A small masked image model, trained from scratch.
Model: 7.88M parameters, 64-pixel images, encoder arch vit, encoder norm layernorm, encoder activation gelu, encoder patch size [8, 8], encoder layers 12, encoder width 192, decoder layers 3.
Data: trained on microscope photos of single blood and bone marrow cells, 194171 training examples, 9.4 epochs.
Rows from block 11 of the encoder of a small masked image model, named by matrix and row number. Rows with one number belong to one neuron. Each number is 500 + 40 x the weight over its row's rms, rounded and kept within 0 to 999. All counts start at 0. Numbers have three digits each.
After each neuron's rows are labels from the 100 images, of 14848, where the neuron reaches its highest value: "strongest on" is what is common among them. Only what is clearly more common there than usual is listed. The data: microscope photos of single blood and bone marrow cells.
# fc1: MLP up (encoder.blocks.11.mlp.fc1.weight, 768x192), inputs 0-191
# fc2: MLP down (encoder.blocks.11.mlp.fc2.weight, 192x768, transposed), outputs 0-191

fc1.529:501509517464439488526488517522422465442521517528453512609525514542572465476493502473491514521653495487507525500475518493465511508507498484472483480507512507470523468463509485540510524482544510550473463435549511521541470467463535553545490508474511484468515475474529518521502478510498559365445505499502463508528491472482460503494484492449516433531461373459524498515517524498550523482513488546505519535449474776483507498494448470512470501491583505520506519487509516526500494529508419494501420451495495558521487500546514488515455496499518502472471507510530544526456486495524518547
fc2.529:495498500521563508470507474457574530542468478472568492377459502443451538507510478500463492480372496497522428507547489511522486524505500503514487511489489511549496500552503497424509532502450482429503568604460488473483503573514455452441528493531478543541500513550432483482488535483480468636572487542510552513489520518501567490521491526508473567500559621547512520518473437516441498501468506504513452453556518308515459496514557513497508532502442490465487461494458500468508486497483570507509495529533526455495511511463496490458563503500458533539521498489473443490509522527487512451
strongest on: cell type: proerythroblast

fc1.561:395398513475530505562574488481503497469529504467484524548534454520578480520529474485462546497425505501461502539496436513458460500495473383478564503535518552472475425460500560514497526523505548537438548483425492482563466471513461447512432517561457471532462482436495530491502540492521518478491479497428464505436507474557533553568524517531452526547535526523474493524545608408578494568484473484527460539511520466468521486488468455591494533461486522495501532587518537511501523509488497558549521490455454511459569583490474453463507451500482527480486536552498516484471473412500535530
fc2.561:535476486534384572493445550441480577493532460443516474526551514517496445488503513512471475535487514525466518458478524522489527475487513492555514506537505475545446531466474484480414487551481564566512518482517553445508513477501565451501458504493477540452534514544475449555511577469502588554427568450519488455454454516530519582487575481473523420545454456459550588516465470489459518492453467454512569443493537531442482448422496584493552475529561403583508455496472475562514485471497504491482471509504479488494519568564544489509511513447429539510524507534468458470536454479491504526
strongest on: cell type: segmented neutrophil; smear: peripheral blood

fc1.474:449466465532518467489539452487494505529516513488567454334445521479496524492483532506525471480404539496467500530526498445456502496488492502536539531518501485530495525531622457506486513511492504477531470578472478518411504484548454524524485485419436495507521487545488485486512492489435492573521521495530420532492492558526537461512512486500506453509515681552487511488497454451632462504506507427531477514514517343526504528535499446516528494469473509473470472523470515439535483501541523547533548515473501426516465446459504536514485479532502525474562510513481497495521536507476469502
fc2.474:557559537447495552531481507507492480449540484516445514623555497568500462503501518502509557494584484520545517453409508541540499490524504475414483474468503520443465533462466540497507490563551478577502478395530506465530467524466538467527462495576545485497469549464520507493488481548524529419484492485455553506486495522504482521530509517493511530453444311468526513473511557536393500480527532548464539504484511566508546508465481535466506506525526487522531528462538466552468512501450469490411407503476439592467533556500526424539485495498535491509474502493524512492499452480499525508
strongest on: cell type: artefact

fc1.235:503442521462486431546498515498453487546489514554453476515477529501500447435502506501520505495494513495495472524514513467441489514553482488463547461522507520520513481454678514550559500538555472515515480461538568576516444483471499485576466519534471491505505463517538578513525464461417517422436489476522456510495476476511477464501501476460516430520418555494514498469445582455586479495504492474560473483399537665484486537537481451484489491485525495471460572455511516513517479556526383499557507534485481518509456487464492490501453491530551501462506494563524486510460495469566486531
fc2.235:481570488503527593449536475485546485436517497439589498481540507469493548530535478506462491479531477501549492490503473525549505534494508516536457530477509497486462527533374490444444518478437485489506537537462447418479540569532510512428524486468488539544513537508459452503451518556526511591546523530482541487479514511496515501501519558501471561479562460511494524512529398539418516456500517577412511519580495369548493474476533539505500498482514493509507411499461470504480536470489588524407425447479529457493530529512546478464567497430504518524476500461468487507506516565416501482
strongest on: cell type: proerythroblast

fc1.245:534587470436455524456483497530514492494545467502553510415480509489535510495497491483488496516552441495506441504501520497533517550488500493465434477485495494504505481556289500491508512474500527476476501530433474480476497568505488531511531485570520498482381512534486513530456517499477502536445481467469594480494487515476476517458453502514493471518513347437522513515459421501605520482485481538473543494574553691536459472509502450513496514531545520500527430506504493561519497463509451491480443512471488489486514529538516520503537493493486523485503518508522553501524529490487503508
fc2.245:476449559511572468546456496441519538509481525485465491565470495506490496507475513494511481521474550501488521513544494509464481441524485545516560570506533492545481550479664499498450474512510495485485522505568567533515485473526503498502459542438503473491609488522498500484538512431504509490580508555502365541511481490505559479523532464497501530516469635579467497507530576494416485464532494485550437487447413391471513528482458525479496507444445496479459600493513493449505497549491553482499420468510501550507484431462470492473427492512508494524513500517473450513514477468546486469
strongest on: smear: peripheral blood

fc1.59:530547496507499576452500465485481500528555519486531497489475547534488513500476477515515496545467515452513529458508482504522524521469516476516488521524488529498494507515628517580496571535494508468486513408482519517442473506512515455527475516497472498504415483470541495471484524447488510506476534491488508511518504507491457505500490496484524441478457397482552433513527559503582472492486518515540487509485467349530501502491506567510580481540585493442462537476519494494518536489545463503237566452512465534493470473480465505550486470490473542507459491522494552504532488544526531433
fc2.59:462464533513455474530503529513497466472483451517500515498553504487464471520533535499464502483517457528453464505445484495439486526501495536485551482519512512506474508481394456442527432466459506551504467565508472475533530506493463576484504460521495524466569532509484469487516505510503471486515448512489504537477520536508536498554492548524505537532532573489478557468516412486405507519469493511444491535495556630454488482486514466533405525435408489566521469527510503513468494530451549465739502539499542480503524567521540491484497497457550484561520502470501463503445503450461472583
strongest on: cell type: eosinophil

fc1.6:458431466476478429501538531470487490465565508559448465368451550487469536508504512520559452445485496466498530505461504497508507448497475505471516406487571528510489455500568508422565471542548450484488439522555485554529455535522523473530554479525549507477563517527515461518491495517445520456448488523455470497515469458514496513515527514488531517529459452504592508503510506529662517458453513482475461543491626448492496529495529479538535511506561510560513532426499506464533465474524424476601486417484527468520487468549503519520435487533492467511475493552521567500495524475540485565
fc2.6:562585520500534557537480477524534517508501498397534527560541503445528493475502512502429560546545541522494465509533492520504497534512475472497470550475401472489505561486493485581443541495430518525498577471472501465456528543481472509430410528457442452495454477505454537501473507497513492537536549494522521561473549596495502514491506475481479488511551543498468485502489487491399505463532471511566554416501455500537466470495477516462438492466452481383505467546570463488457528533513572517439400544531489564470505549442478513451536496470519502496525500495505412518546523547428490422
strongest on: cell type: eosinophil

fc1.390:546539461515526477472482467513497492514570516490441579554492476494536467488506480493476501465477480490439763437543518512507512480506501492459456467460521467500536475391444500459511491541513482558497517556484463435524526493543501567449432453514490498476518531505472539487461406521445535487512478473519557444510488490527510489454466502475499581536501497469526503509483429515519523459556477481508526484455541651514499529520543452487425472531533490556503498536468527534486493499529488525480432511511491464500511481482485534480541514544490478467548503486528458478537535437497535461
fc2.390:463481571424485517566496558470557521532449522540569448455526495498494547526515528497510491554534502511567254557483488483525499485495493540506530549518480476510471530605543488504529480437492500450497489444509532548474495507508491441556584505482502507545476472550509489518583595499523454491492466515511451531486486481499461467504560484492483431485499539556506525490499563480509492467479473510545444534520456394496502472420491510518542509501498535411488529480523465489486521488468489475517398508493520514493503491514508497504443499403552516487468499518451504495512514574509493526
strongest on: cell type: promyelocyte

fc1.389:537531473522435476551387461508528483534551526529569574498539534535462519434556459491534494457433525541524538501520537468457426502480550439510517470511490520495540509417559563497512493508495535498522471446544441542581585506526514531505529489399541499546498520490482477504514519489532390491502461470417508562443524555458462547552491528516456431496485473488504523545512519536512398504503433518443494533473485413447540433534505524530499521488508559505529521571508493508491440511502496508494527467439527514499484546480503520467495483437505452512499499463531552443533440406534584459
fc2.389:546415497498488541549499567558427520487494498477480427528498503517581426496464507490498446558517526478443547447480482462518499476493480492529546513528572509516420545563497454563435467450510453443490497510443464471497483453466475508485509441587513524440512510516512488518484483618457529507506574486519524497495515437509457457494528468507494510475463501506537574434552469504490485496519445542431438497517478630479486582627450495499476526544471557468542489542534528475497499493542515488504460516502531557497510495613477437496531503490538474555467492568426458492478488510490476467
strongest on: smear: peripheral blood

fc1.736:507506507614498457524442496493421516500503479457506491527490516504473508505573517582531413485533493500497529519532562479484440536495514536417434471483413468495460465466547559537433476497524522490482492545507505480480562449534464517499588543468467555499510468515514467471531529512494479495491500495429538507495556522585496503503560526453569350503438455462511488468508471467466546426481442542446450501469423474523493542522481523524531477519512510487513499565563447464547508555540484516450538530420546446519498572556438472475524536485515486581469461487520556541532489442507521555
fc2.736:507532493491462454628420470533435525468469416514546423554462498523467437508539490502519483532529521466466492457426503499486457553493490500580486429560522576525431505525543462536467464552418536515503532577492534468527504522516512507467542439536445491481567523481486559525454535495442504491492541491533580500476535477521466533499491513480488528440541603436517546613534499494534500496495494540429466541496380449508476525553524563492413508432512557535498522518490524499509507421513481495494412519488454515518525543472443515523446499501513487504496505533520492474524446484495499471
strongest on: cell type: promyelocyte

fc1.468:585523419489496536547474523514524466522511438482507505526608480501557495517557500497459515470547498518479585548497438540490532457463426451531537539522505530527494352515560461448498545520517381548516445478523571486504479590528490549484529427528489426494460553500504576475520471562462474465502453505492517485487464519473481504478448584512477525446527448451502488517442595529452524514431495465470472517527526489479496491508381484493419516519466505497519532515465527509532553430494476452452518515496466574536530496543504563536507513465520451500486485525521512501461552493505483503
fc2.468:386506520499566475494499472499484525497463534476493565490457494456418483472504497497490480506461483511406477484598486559410552581539485603521478431525491516493486562512483461577460514457461508516496496511510434498460475441475544472470453507447528503437549497497475423586465487519486500479518506503503562466477527512490485538567523471465475457507495534554540502470634523509629500519481495578492482521534398529468465487508561563498511497459549489568574509504494480553512504509496470493489433497487467508481517572439458575512459500498545501478476498529499499483450515506555530468
strongest on: cell type: promyelocyte

fc1.688:537603474536520470515479478502520514561581473476506400401506495507515530538494513503523478463395547502546542470536490498519485544483488453485526524516528474530492525486439492517464486525428508495534488564439508531447506489547491540497472450475425548529475471549450530452485548539548488526653508482499421515485519563514555431481495474526521513511532567570499549550377418504503498481502533439515525497441490378569505558504507483477501501533426496528474469483473475473513461477515467519528494477488491467499482447437521570459503491522485507507589479486430486484496547482524495508
fc2.688:457433588476518525515557530470524524477465538563469555603491502486498465480484533501508539510553488516420464506474503497497500400553510513479519502499480437440508453459570481492544545521578463521496472407562521488522490509484524452485516549526554430464516504452542487559520463451443512481414518470500535428491458478502448542505572496482519490448484472479566466461587579444513495509506460513550446554553519514481478478455466507529508460512542550476530545515579475531501524495477502458467351557436485515500488570510474479566448506525544505450460503538555517517515520461447475498
strongest on: cell type: erythroblast

fc1.100:486487473551476449514487522489507475542564528462512493588493512507512507505431508499521480539447579521508479499570492486520504510532493471498491496524465533581493534420681483502482485474504532471504556481452548488512494488526502499533483489359524531568344471422490476475515454520540473444486500499520460533524495534527517484523523459473507435535501466521478519519567499479508485552532502535497454442573461357508506534532495501496532496519520477498439504502491487499484499482486466477661473427539494503513486523409467541512503482520514480459481481492481471490495480517549507504
fc2.100:549539582459537564476528425502526525469425443523473486431517509493523509489539548500493516442564437499502485499450500535448484501460518523453495520484503482379494460570378518489505514513517445505511422485558470505473506536491463535486482497618475465467583518568501545524492491512432561523505496491486532465496545469496479465521511551507529580462463495482519490507479514525496518485478509472500559575443552576504487519492498509497474501473498551502569520459509519479464526544481553502363448570412513454494502528589532454482467503481547540493563497527521538519506504447404459501
strongest on: cell type: segmented neutrophil; smear: peripheral blood; cell type: platelet

fc1.111:483572509505509582519506494511507498491495448513460565578478508449447481438522526538475575499504417481429485512433518487481477490474553537505510557510466529465535473515529479497559535473474490480473461453498597556548487441506479425526441525581508482513427475528575559478497500496552487503442474500493515543501499505492464508484467517496478496485492516491535477526458535517720499491498514486478459551517601522465451497484473516503478500506557518530474514423497441442490523541533534507388561503495500498467480481428484491564435487483486526518513512492503557511513461426492488418
fc2.111:501453477506507414455490466504463475504538588507523486429505492530522530512482480487491434537488581503590536488542469491492513534518469449554537467522571520558412513524461528503440460501516474506496523519474411470413538559529549564518518501471464507446567495423474430522508478480447503515521513516486513485518493484493545547515523510534475484502518479484480551469561486464321491460462456537519504445506448534529520480501517509501505497478450469434474464564523561582495501434479465489585538521523542514525542469536500509452543496499538431516427494543484468510492510602499553584
strongest on: cell type: promyelocyte

fc1.555:415493455515460483562454475614414501460455519582494534447511460485444515543499470550509549563537491532513622510483601497500474482512513524514456448491549528490526534564512449480486557536535535510473494485417532502530461443479546504448481498468517443432459536533473513530480461488491525502489495473417487514503558533468547484585466470540456534501508472511461419447402458571490577512475493525529535507518464533456534500533509524503516496519394455493483450500531573533476495554471417519478516513489542544501526461479537533503459517512557539416496490466445497496490526506458542518
fc2.555:422574517443543459485443435478536488463456499520572562449477507455432473485489512499477450486536456512533516537510506542462539447530520491480471458514538530538554492577493473500557557526522463483504402458489548551475488556498526455441396513507495479544500482540480471486557489534583472513599536526506500444496506537490474409490437497481486543573549495493510482622539517577539494502512561505483527509571451432420506465465506458520476491477478442452469532559494476552520474478530458508488468448504509554508483532520529570505467498470431484455466503587468549484494533483481498567
strongest on: cell type: promyelocyte

fc1.718:463576510498515549527506515503519576484514456474552441415437526500548484484450499528536541461522403488525500528505518511495475535519493524484445507514456514504488491554667473418546477548463498504499444526525488541485469549483484532509493502597536497470524502445524514488482536518416539494482503471467435518535501516549512490491527486489474513472520342602501545515497462466509450492507493509541535514553516322477473534542532509539497500537499508487488457451493559480486472487520477534462539392446463458531521473516487501468462499529465466473509495527545521505519536514459554529
fc2.718:547484475517494446489453498420473442495552544518469532532553502498505580532511459501505432523450528517483472481456496554498535442508526518486551461506493499488516490466429549603463551482563521424510558454449555484514456497461575480513481467404452539516517516549478503469478438444539481527557543568505529463446553466496478479504449507509484550555482634417537480503540512521503511484436534470441513501506489589558527504508471432474521510463501445501465535540472461549572502523513481452456340574510544501494532535467515542485515505533529526458498505458487494508485499486525508463
strongest on: cell type: eosinophil

fc1.445:509620506454498617477512484554514517543529450445539452437459491541544470507435452492512469511606451484569409483565512512514489508518474498544459432468440526514514524571670551538491532537454550493532460408533498464441472560489528561557474491544435487492515475472480491447509525546430550524495504475506412493497487545527494489475506483512504520479514477566490484546525510477553439476516492528503537507533488502536435462563447528522480488507530477525516439476505514487462475464506518506458523435381456468480499506478472495483471488500527530458463518535522501524523539485467521487
fc2.445:487421521528513407523445443435464513444490576601483556502512502512495507499541493502513498461388487509482582499416491513461554482474500534451541541547567439473492493454401454486451481490605506476504501625488502499561549472494497482490476478501505546503504502501502535496485477451517453492530469509485555531548507490502550554460495477512486498454430513473553539513473468537425506512438509489498469461457510497492520529504551407467535525468449498511493543515459501539581481580490453484478359508563510556486541464501527492508498500534454529526564499461478492419486500450483497509
strongest on: cell type: eosinophil

fc1.18:513448497469455440519493504538541471545552479505417479514480491511505515476488504506471531493408493487486482491506496517509494488499515499511487476487498521521519497482456517439526456489494525486481505533542518555518508497509486502464529479427506523509360505497499495544471501494521500478571484499484487524521511498475500451468465511480534517520511315476485539482497472518548504479523482520530527498533544845448450484519498477514478560523467534500475511503490480479489475489498550478493427514493516489513506504496526493495509521554525524492530508496494503518469536534512499511
fc2.18:461556520512538525511510498486482513443467547520589515508491493493507490511490475489519500528652497529491540517552509486503530463505462471511501581476522436493495489523513499562441520469537432515489512457457501444490532544511489488481503516582537483508591441508484507495505486525472535524440535527517491474504460482483489534499585504522441476442532647531532460536461543461454477493491554501519412537458447244554547484489487515482551442471522531509533488491486508517527505505500459528526483494491489509507503443519448494498492490467503480459450491514486475496542499427492471499
strongest on: cell type: segmented neutrophil; smear: peripheral blood

fc1.105:531455545498489517513479507540433524503477480497515545525498516454504462512434531429505525546534571520486542488541558522372480550502540494470551468543532472549446500461495480568472499481465503510484444430507486462577499492451637472455486492520503503477486468475499465489496505548492461463524479512495466509588479559547532543611462479556527464585461525507422500435452484417503511545445376473468504569485546489536519527485500455530496435452542488534505492530458478553494459525529534524487522434516491431492462542492557547518540464517516468468536551439465571463484513542502519509
fc2.105:538576473508490481429526485515478407462474514554476491459530501524518588519506477494516516450475511525511451492512509447484517491505469433538448538485475580486511508513544496478515469501569429519494518526478464510449561536482468510561475539460528490538506491532490525490447546482466492506587472412500561467539436449501416464491541520505513516459493536519519529605481514564419472507538532448520491465511407461480490496441494533502467564462414478461460550521505599454509504512520527474534454591472539553510521440462485550543455502545542486478477499540593396535559504453479481567
strongest on: cell type: proerythroblast

fc1.742:531498516482495496461495484519549509582606496472486465386499510513422502498475514497511494530322527504514329525563470488535509534480471493491506496464502557556506500364366499490505533519529505471511462511517512475478510500518455473501536502483528532558382471475509531482444558516461501527477518497500450499492515513498515460474452490484509475518544490509483539485489556554576495494511499482499500516575502650480434501504516471515480548512448505475474496546533494545492489495511482494575485476494510484510515505428489565487523511525547548516530509488482481510478512523527471524
fc2.742:476510502514485518550477499499460487427446491553504513622485500510554490492483501496500511479710489515461656488505493517448503439537506486514536548516501414465508539609586505511445435471487485534489528481487527509512505521518520546502482529520469487435590484535488490546530457424530497503507494528499521504530458471497471520503541521526497523452434500507531437521497426437444492511494569544523473513430508431546568485515435522493521440448546522534530527433478494428495502478502529496427456528455487522509484465548475469533464495484512482495498495534477504494503481447451501495
strongest on: cell type: segmented neutrophil; smear: peripheral blood

fc1.269:469471513465502395532505501508469505488597502544425484523518514487491545512509512484439444480459523504457506508614551516492526487548499492452584497485491492514481527423604507508491507566567458507575560503531558539547503523552449527486484507442429486531518477498453563509478562478452484460478502463503437488531522537521505487437501413537524558550445627534495530514449492496454543455453485492484505461451523507518446590480568423500480501518440499507445550432508494476494470498498392520476505482489475538550482534471443552462504505550540501507534496521541549472477509507431510545
fc2.269:542497470467567618528482480503555546507459444459542483432495496459523485495444474493590573530529518481570444494421477464514486498502508484516414505509509499508556518537438498511560512476436455510503464478481444454432493518513522451511537463546554516519497534560576484472473451555534541536531517486473539448464511483502499452571505621455483465495500429491511482451521482487533484496522518504528489544531505460507582491500455589534555485492515500474516465530477470500506530476537598488477356516478539420487497469491561413523469485438548449484514496482447433539483487503526487507
strongest on: cell type: blast

fc1.23:488557504441455503557515414496493489493552499555531489504577502484531479557539474441519561447528506477491483550536501511483507446555464462577445508502540482423514564489475531489451471493469495421510526488498454529583532484424497489460514419487580434502469508468541492491447526509479510545456605549421492501435513498535494517448454498463408412558534549518512493527501499533542561524550466538419488462494395486551460557487489500484491490531475480485455531542580495506554530524462521426494526522529531499486436530470498435547534512540547526452494484534544441531511480560465528524
fc2.23:460444507508491490565454520485535494496500601452481454533531501506572472500534477503496464514547565529513513574539500536504462448500532561474480440481471524476476511475535474500517432516508480612499466434535485484422497574515470450536522519455550567556539501551552421487540520500512474517442473490489563505526488476495521513440484506500465436511509480441552502496448438417560503493454544498565565504481466578473561492486503484501537419392416549572478437476428478510511473576440579525512489462431535535515484486489477456484551499549517511544440499507512491487567512465500515473
strongest on: cell type: segmented neutrophil; smear: peripheral blood

fc1.693:530605502493538626512523494490574540439423452442502474455471487531529545461485490446486548510456448466539481575464509495496495522559507495439532523586527472506503534580524494536546493536498537537537502499509553509431418534515554511568444490532505491525442489461457517497437532496432535540553490492509484453506517548508509498508522490478519492453528470513458534442470442518500473518450495450503452502520499307524499554482489474448536500534473507528475486491543572457511476536562445529412521482453522455485482508512511541522477487543488553505548522481568475528540545465449465504
fc2.693:435441521546445401501529500472456471574597541595506515513505507475496479513522546499539399458549486504447520459532484506510475488475510477535511484453519478456464471416555548472456537508555497499488472508479483486568531520478542523504517518478463548488603493465559470415543457461530499467499586494466494505499467461503576525519500556447498542560453516523562452524559564490466507523514462544494586519503570621481487488514528532550482516522536519512519520508457471585481494413453500462492379485496507521471496495407468501460502496505540454478454499511482551479452504486520514512
strongest on: cell type: erythroblast

fc1.158:506445482556505479527505502538446481519462528447462505554533479474512507442501436445548517543485506499504492529533520581456494475452549503475546488473515534585509530561509498566455499472457496496484511503570543517488508455537520553518474486559527563493610549521545520474465444529525530425403444507507476466516453478493546485530492497506540480498478463452494444504453512515369543509489496537492489469455610535481553453567493464507522499520576441539432353561555455506466513473469544498565515491506492471501502470551485486477538537440471411509553511481470493523432531515465511533
fc2.158:472551520508455508497574522445499467503467510483510541465498495508511498548501498507462470496524502520462545463481508502532499478506490483542454533473457470436480540491449536477525552511536512466506535503482478455592473519458482405492547503468476484496353486534514472491515500490446511535509484493484510522503536510506509503511599476479489515519515436539449469467537528527660525497541481447496497532545421495490530534489572510501531471517439481480544675530515548496496520562448426544482561487516498445473502468396530490534475498502476463487381502486545494486505484514598495421
strongest on: cell type: artefact

fc1.210:519560499494508654462523438511479557525508517499499470378481513534460489514525499506487483526411534487586521519428495513541508490432499504487511501503563484416501466489352491510501552501502514481506419452515418413530525476481502466502521481590487494479655488514496521497485559494563514506477534529484496485465488473475464498486506458481510465502536485491539491540464479536489493490480555461514457559402516407470531526491499523490527492444554530463512559502530510535511516533538415490411524596514464480516544446528527511504463497462491498520468495501523537510500509505465490501
fc2.210:500448516520432390524472575479502467466490457470492502581471509428502499476469504498519522458569486508393474468565497504459471511565504483520518466524439516574530530513598497490516459534470507520499550550485564594485465494486489539504479562399496527486408494487501461485528487437480442502518449446524493534543490517511560525504475558541491548524460558527458487458526469482519502518475402548507521432562504572525477487488506523534439522552468445538495436514480533466477459438444587498594497403493542545522474581493485495494530507516473506550533502485502478484477516494552555489
strongest on: smear: peripheral blood

fc1.56:498491513478525484463503497485490477483561469498479543467428515471463526443500519506486514485364452498418530487558477487463483522512538520523507542481501539522486471481725498450546490568487496510489479509483518586507474507519468441491485536457494510547508483500563478475512507480460494433511475508477506504544500498527490532477451505502487484476440609473491472483540523478654497486496495522529527518533584659531437496504492429528472514504438506484478464450501487484495499493526538518415599441504507503474478480456485511520480516524534504481531492489448550507481511479502492497
fc2.56:440506478482481531514542469521456468515495557503546477539602493538529461512505508496512520527613527492584525509429506500542506498490478467526529489508521511474466526537313514551439503433496494516494521456503487411452532503511556564508524470565493486461507524480456524538445492550546513571467503506485518494444498512492484475509559533516480471500556385506536558489473493511352495487478518484426458526478428401473562461498533571495517464432543501517474545542538497514474516533511465492546506606491485480504531478518489478514531500461537467512440497522532448498508481541480517500
strongest on: cell type: blast

fc1.177:531582506484533615464526500500457516422540498509449512475524522506513473518509476514508524489612497467554579528429508521531501526473507501461479491534532499446516467545466490528539511539511468544495456411506555502513469501489547448539498513680498448447619510509506508450480502501460541381393514504499502475487457481509442521475500496486507464451461399486537489515454516516546520469509545523519485521422489396536520548485507550502500463496579509510497534455495495541508504506525398519414532540493489532491502496510486494510459489475469497497453485570537533503497486467488515509
fc2.177:465445505528446429547483515466529498563474480469551485485467504434483509503544498505472442526377491490463395471551492469441494523537499506551512477492478501551503527461526490460495545445444536447507552602489442511475513497489486572480507506384504562536454489505505482518544538451503439629594475501519539531527529515511583486529481510502471539592557613507477509507552439497469514519465432510489526456561516572467452462484525471508457565521449448471483464537497536494508497487483561493572447433518512497499519527492525534451514505467503508512515504430482490511477527567502518491
strongest on: cell type: eosinophil

fc1.657:506532489468500500457485555476457480412596496462493493470495501506498515491483484508524488488583502478553472506479513509543512521504518489486523493516533559466503472533665515501526515548536481520509472446565604555505462494529545449545504506495443505514486494464518497447475495507445509415474533505481450500527479503511473526485494481509503508480456468516528468479498583433577523484490523583513520514483483414623472520461514494523460515482562490484450461438496489480499476469533432473293566437488509528473501518420477509511446494527491532462486477571479579506504483500495486528
fc2.657:487489508518506518582538431509530494588448457505516505501498505466479450506521509508461484520412475490452488490506488494419469545498482490539457503502469479542516554498411493491505525437431543485512534550468416447455519533494481576460491456545534527471540493517507506517475520504515517633533439500509575478491533551507571476569494518519487480556536516494472561515519356561432511513471482442463474471503539550412486488551531503511521512487430477511538526538530517535518494503460554517651394524519505457511502496531504475457539500455494470525510505444536440504459525523454504458
strongest on: cell type: eosinophil

fc1.496:537534494554556513440487504463457415486500493459549530535416480526470448509558498534474527494570530506512447524476500502523476459550486503520466504466505465533575477444548528395465484522486574565535435498471502547529465472421512515553513548516503420549534536394445497511490547513524470431516527519479509542540521484457424509491432524491525536583457534451491564525577471502508490493561467495493512485581495529491520526476473500481522449432631538467592469441438433445512472547512500490528520466474486495451488495506505459483466454534490472506602481486531538524476516479520539480
fc2.496:436473529523530604476560447487511469556509490461511469394496493460504491503527480498492569480525479465446532496454488576493552529554504521486463453471539568534545461560465510451468591526525516513500473550422606549410454398509519540482519503521451533516567535466512510449565440511568529552446512457472454495563474560491530504481487417506466568508514497474462484440496477556498516521466500497600500496601475488486474480497461438449518483505490491512537467461479479523502481479427560495480529465505448482498541441426515542528547497475486503492484495497522497515532518522507465600
strongest on: cell type: promyelocyte

fc1.613:507493509491476490517490478500471496472463481501385475481454522478515462466500498484515513472423498497478584547480513498446488516519454524450528457509479487529516481528621509593564495537554461493514495458504520534495462473486556493556443512480479463476565507514515557524516445454412545446412490469534497491515477483516459519500508511443515493504390467475497533419521487507571480474508477412534504478425521704524500541548447460515482495484523510503484606494504544527546481535518433529585465557466506511507470483537502502491475502552536500468542499527543477510471523479570504538
fc2.613:492540469470516550490538541496542486514540512480641473518557502510493531522529490502481499513582483479556403456539495497550515522486492500523453530500536520481454490466428491405441520475468517515498513538510502467518512570537461499472561494502498568568459507531454480493521556547554446539606528525492486529478511495497524439481481509480448515514591542535517506554462510508446509461504514593445504520548512348504497487458583533474487514513528475489488377480452440476478525503482544510387429436522477485504537493469524501459518500428521523501473498484456493480524475536428487468
strongest on: cell type: blast; cell type: proerythroblast

fc1.590:495508497491466492532470511488498480538431529483501527602488498527577531492487467459531448513569556520546378429550510505493505511500502502525468494481513499516495488597741519524505453466489525516496544505464465489505486531471533572439497466510499501478445517467499482522561494492492510558560515488491513504505506484489506506519511485514507536488471343527487471494494500430337493492477448547507549481446454557549544487514540517513508493497456489503529468516494520530504529441449477483392525484498464479504507511538489493520537505495488478484465495491460456503508539532500541514
fc2.590:479458509516563526498552535494506511477534476518512522395534506475443493521510458510435570475403430504427583553464504509515474520477495532467488501503484536481522489400280481505518570518484515486504494515547539527533479457504444447508520458498487536559543516547504509472398513525519500466453451520494481492500545531494484464485520529484521504508540626480508542490504504562619510509503526424492443520557518441422450496505481490516503495513523516534497545512518501469507481563470495496626502468505521494490510503478531471485477490495477505486509505512547544486475494418490468478
strongest on: cell type: segmented neutrophil; smear: peripheral blood

fc1.67:510439491467476512530528503535511481524510536555484556578534518529471452485477494511480521468488508491505506502495526490540527479525488481490443464493491515506498475362423499495474520477567505516495513516561442443564492503481500531490507482591554507509368518463475506526490533518523531438550514502479496484497482458478473442477526525438509508551549317437510532521565504551395517512517479560496470513464531575390534518496495453486496500513519522539512545510506524536511478531465445482653402530531508518549526545556514489463489507517513470484457509502577510498473511492509485531
fc2.67:529585526539505471503430507481548554466479435441498440442429504429533585512479489501500471534546510510495446539561481530432473499484524519465516538504512451498562484621546515494547488512456488454496517515441577550465498529518489462483475541410437491516593491569488494491507447468479513556457509497518470521535492497507521539513460468531501537490447653570458442494430496490609492512483520477542529492541465446617454506493488539526475530497514522455515470490475495465463510486524551516385480451498548492503469495481505507485492498453469554496543498481421488489522522471528510480
strongest on: smear: peripheral blood; cell type: segmented neutrophil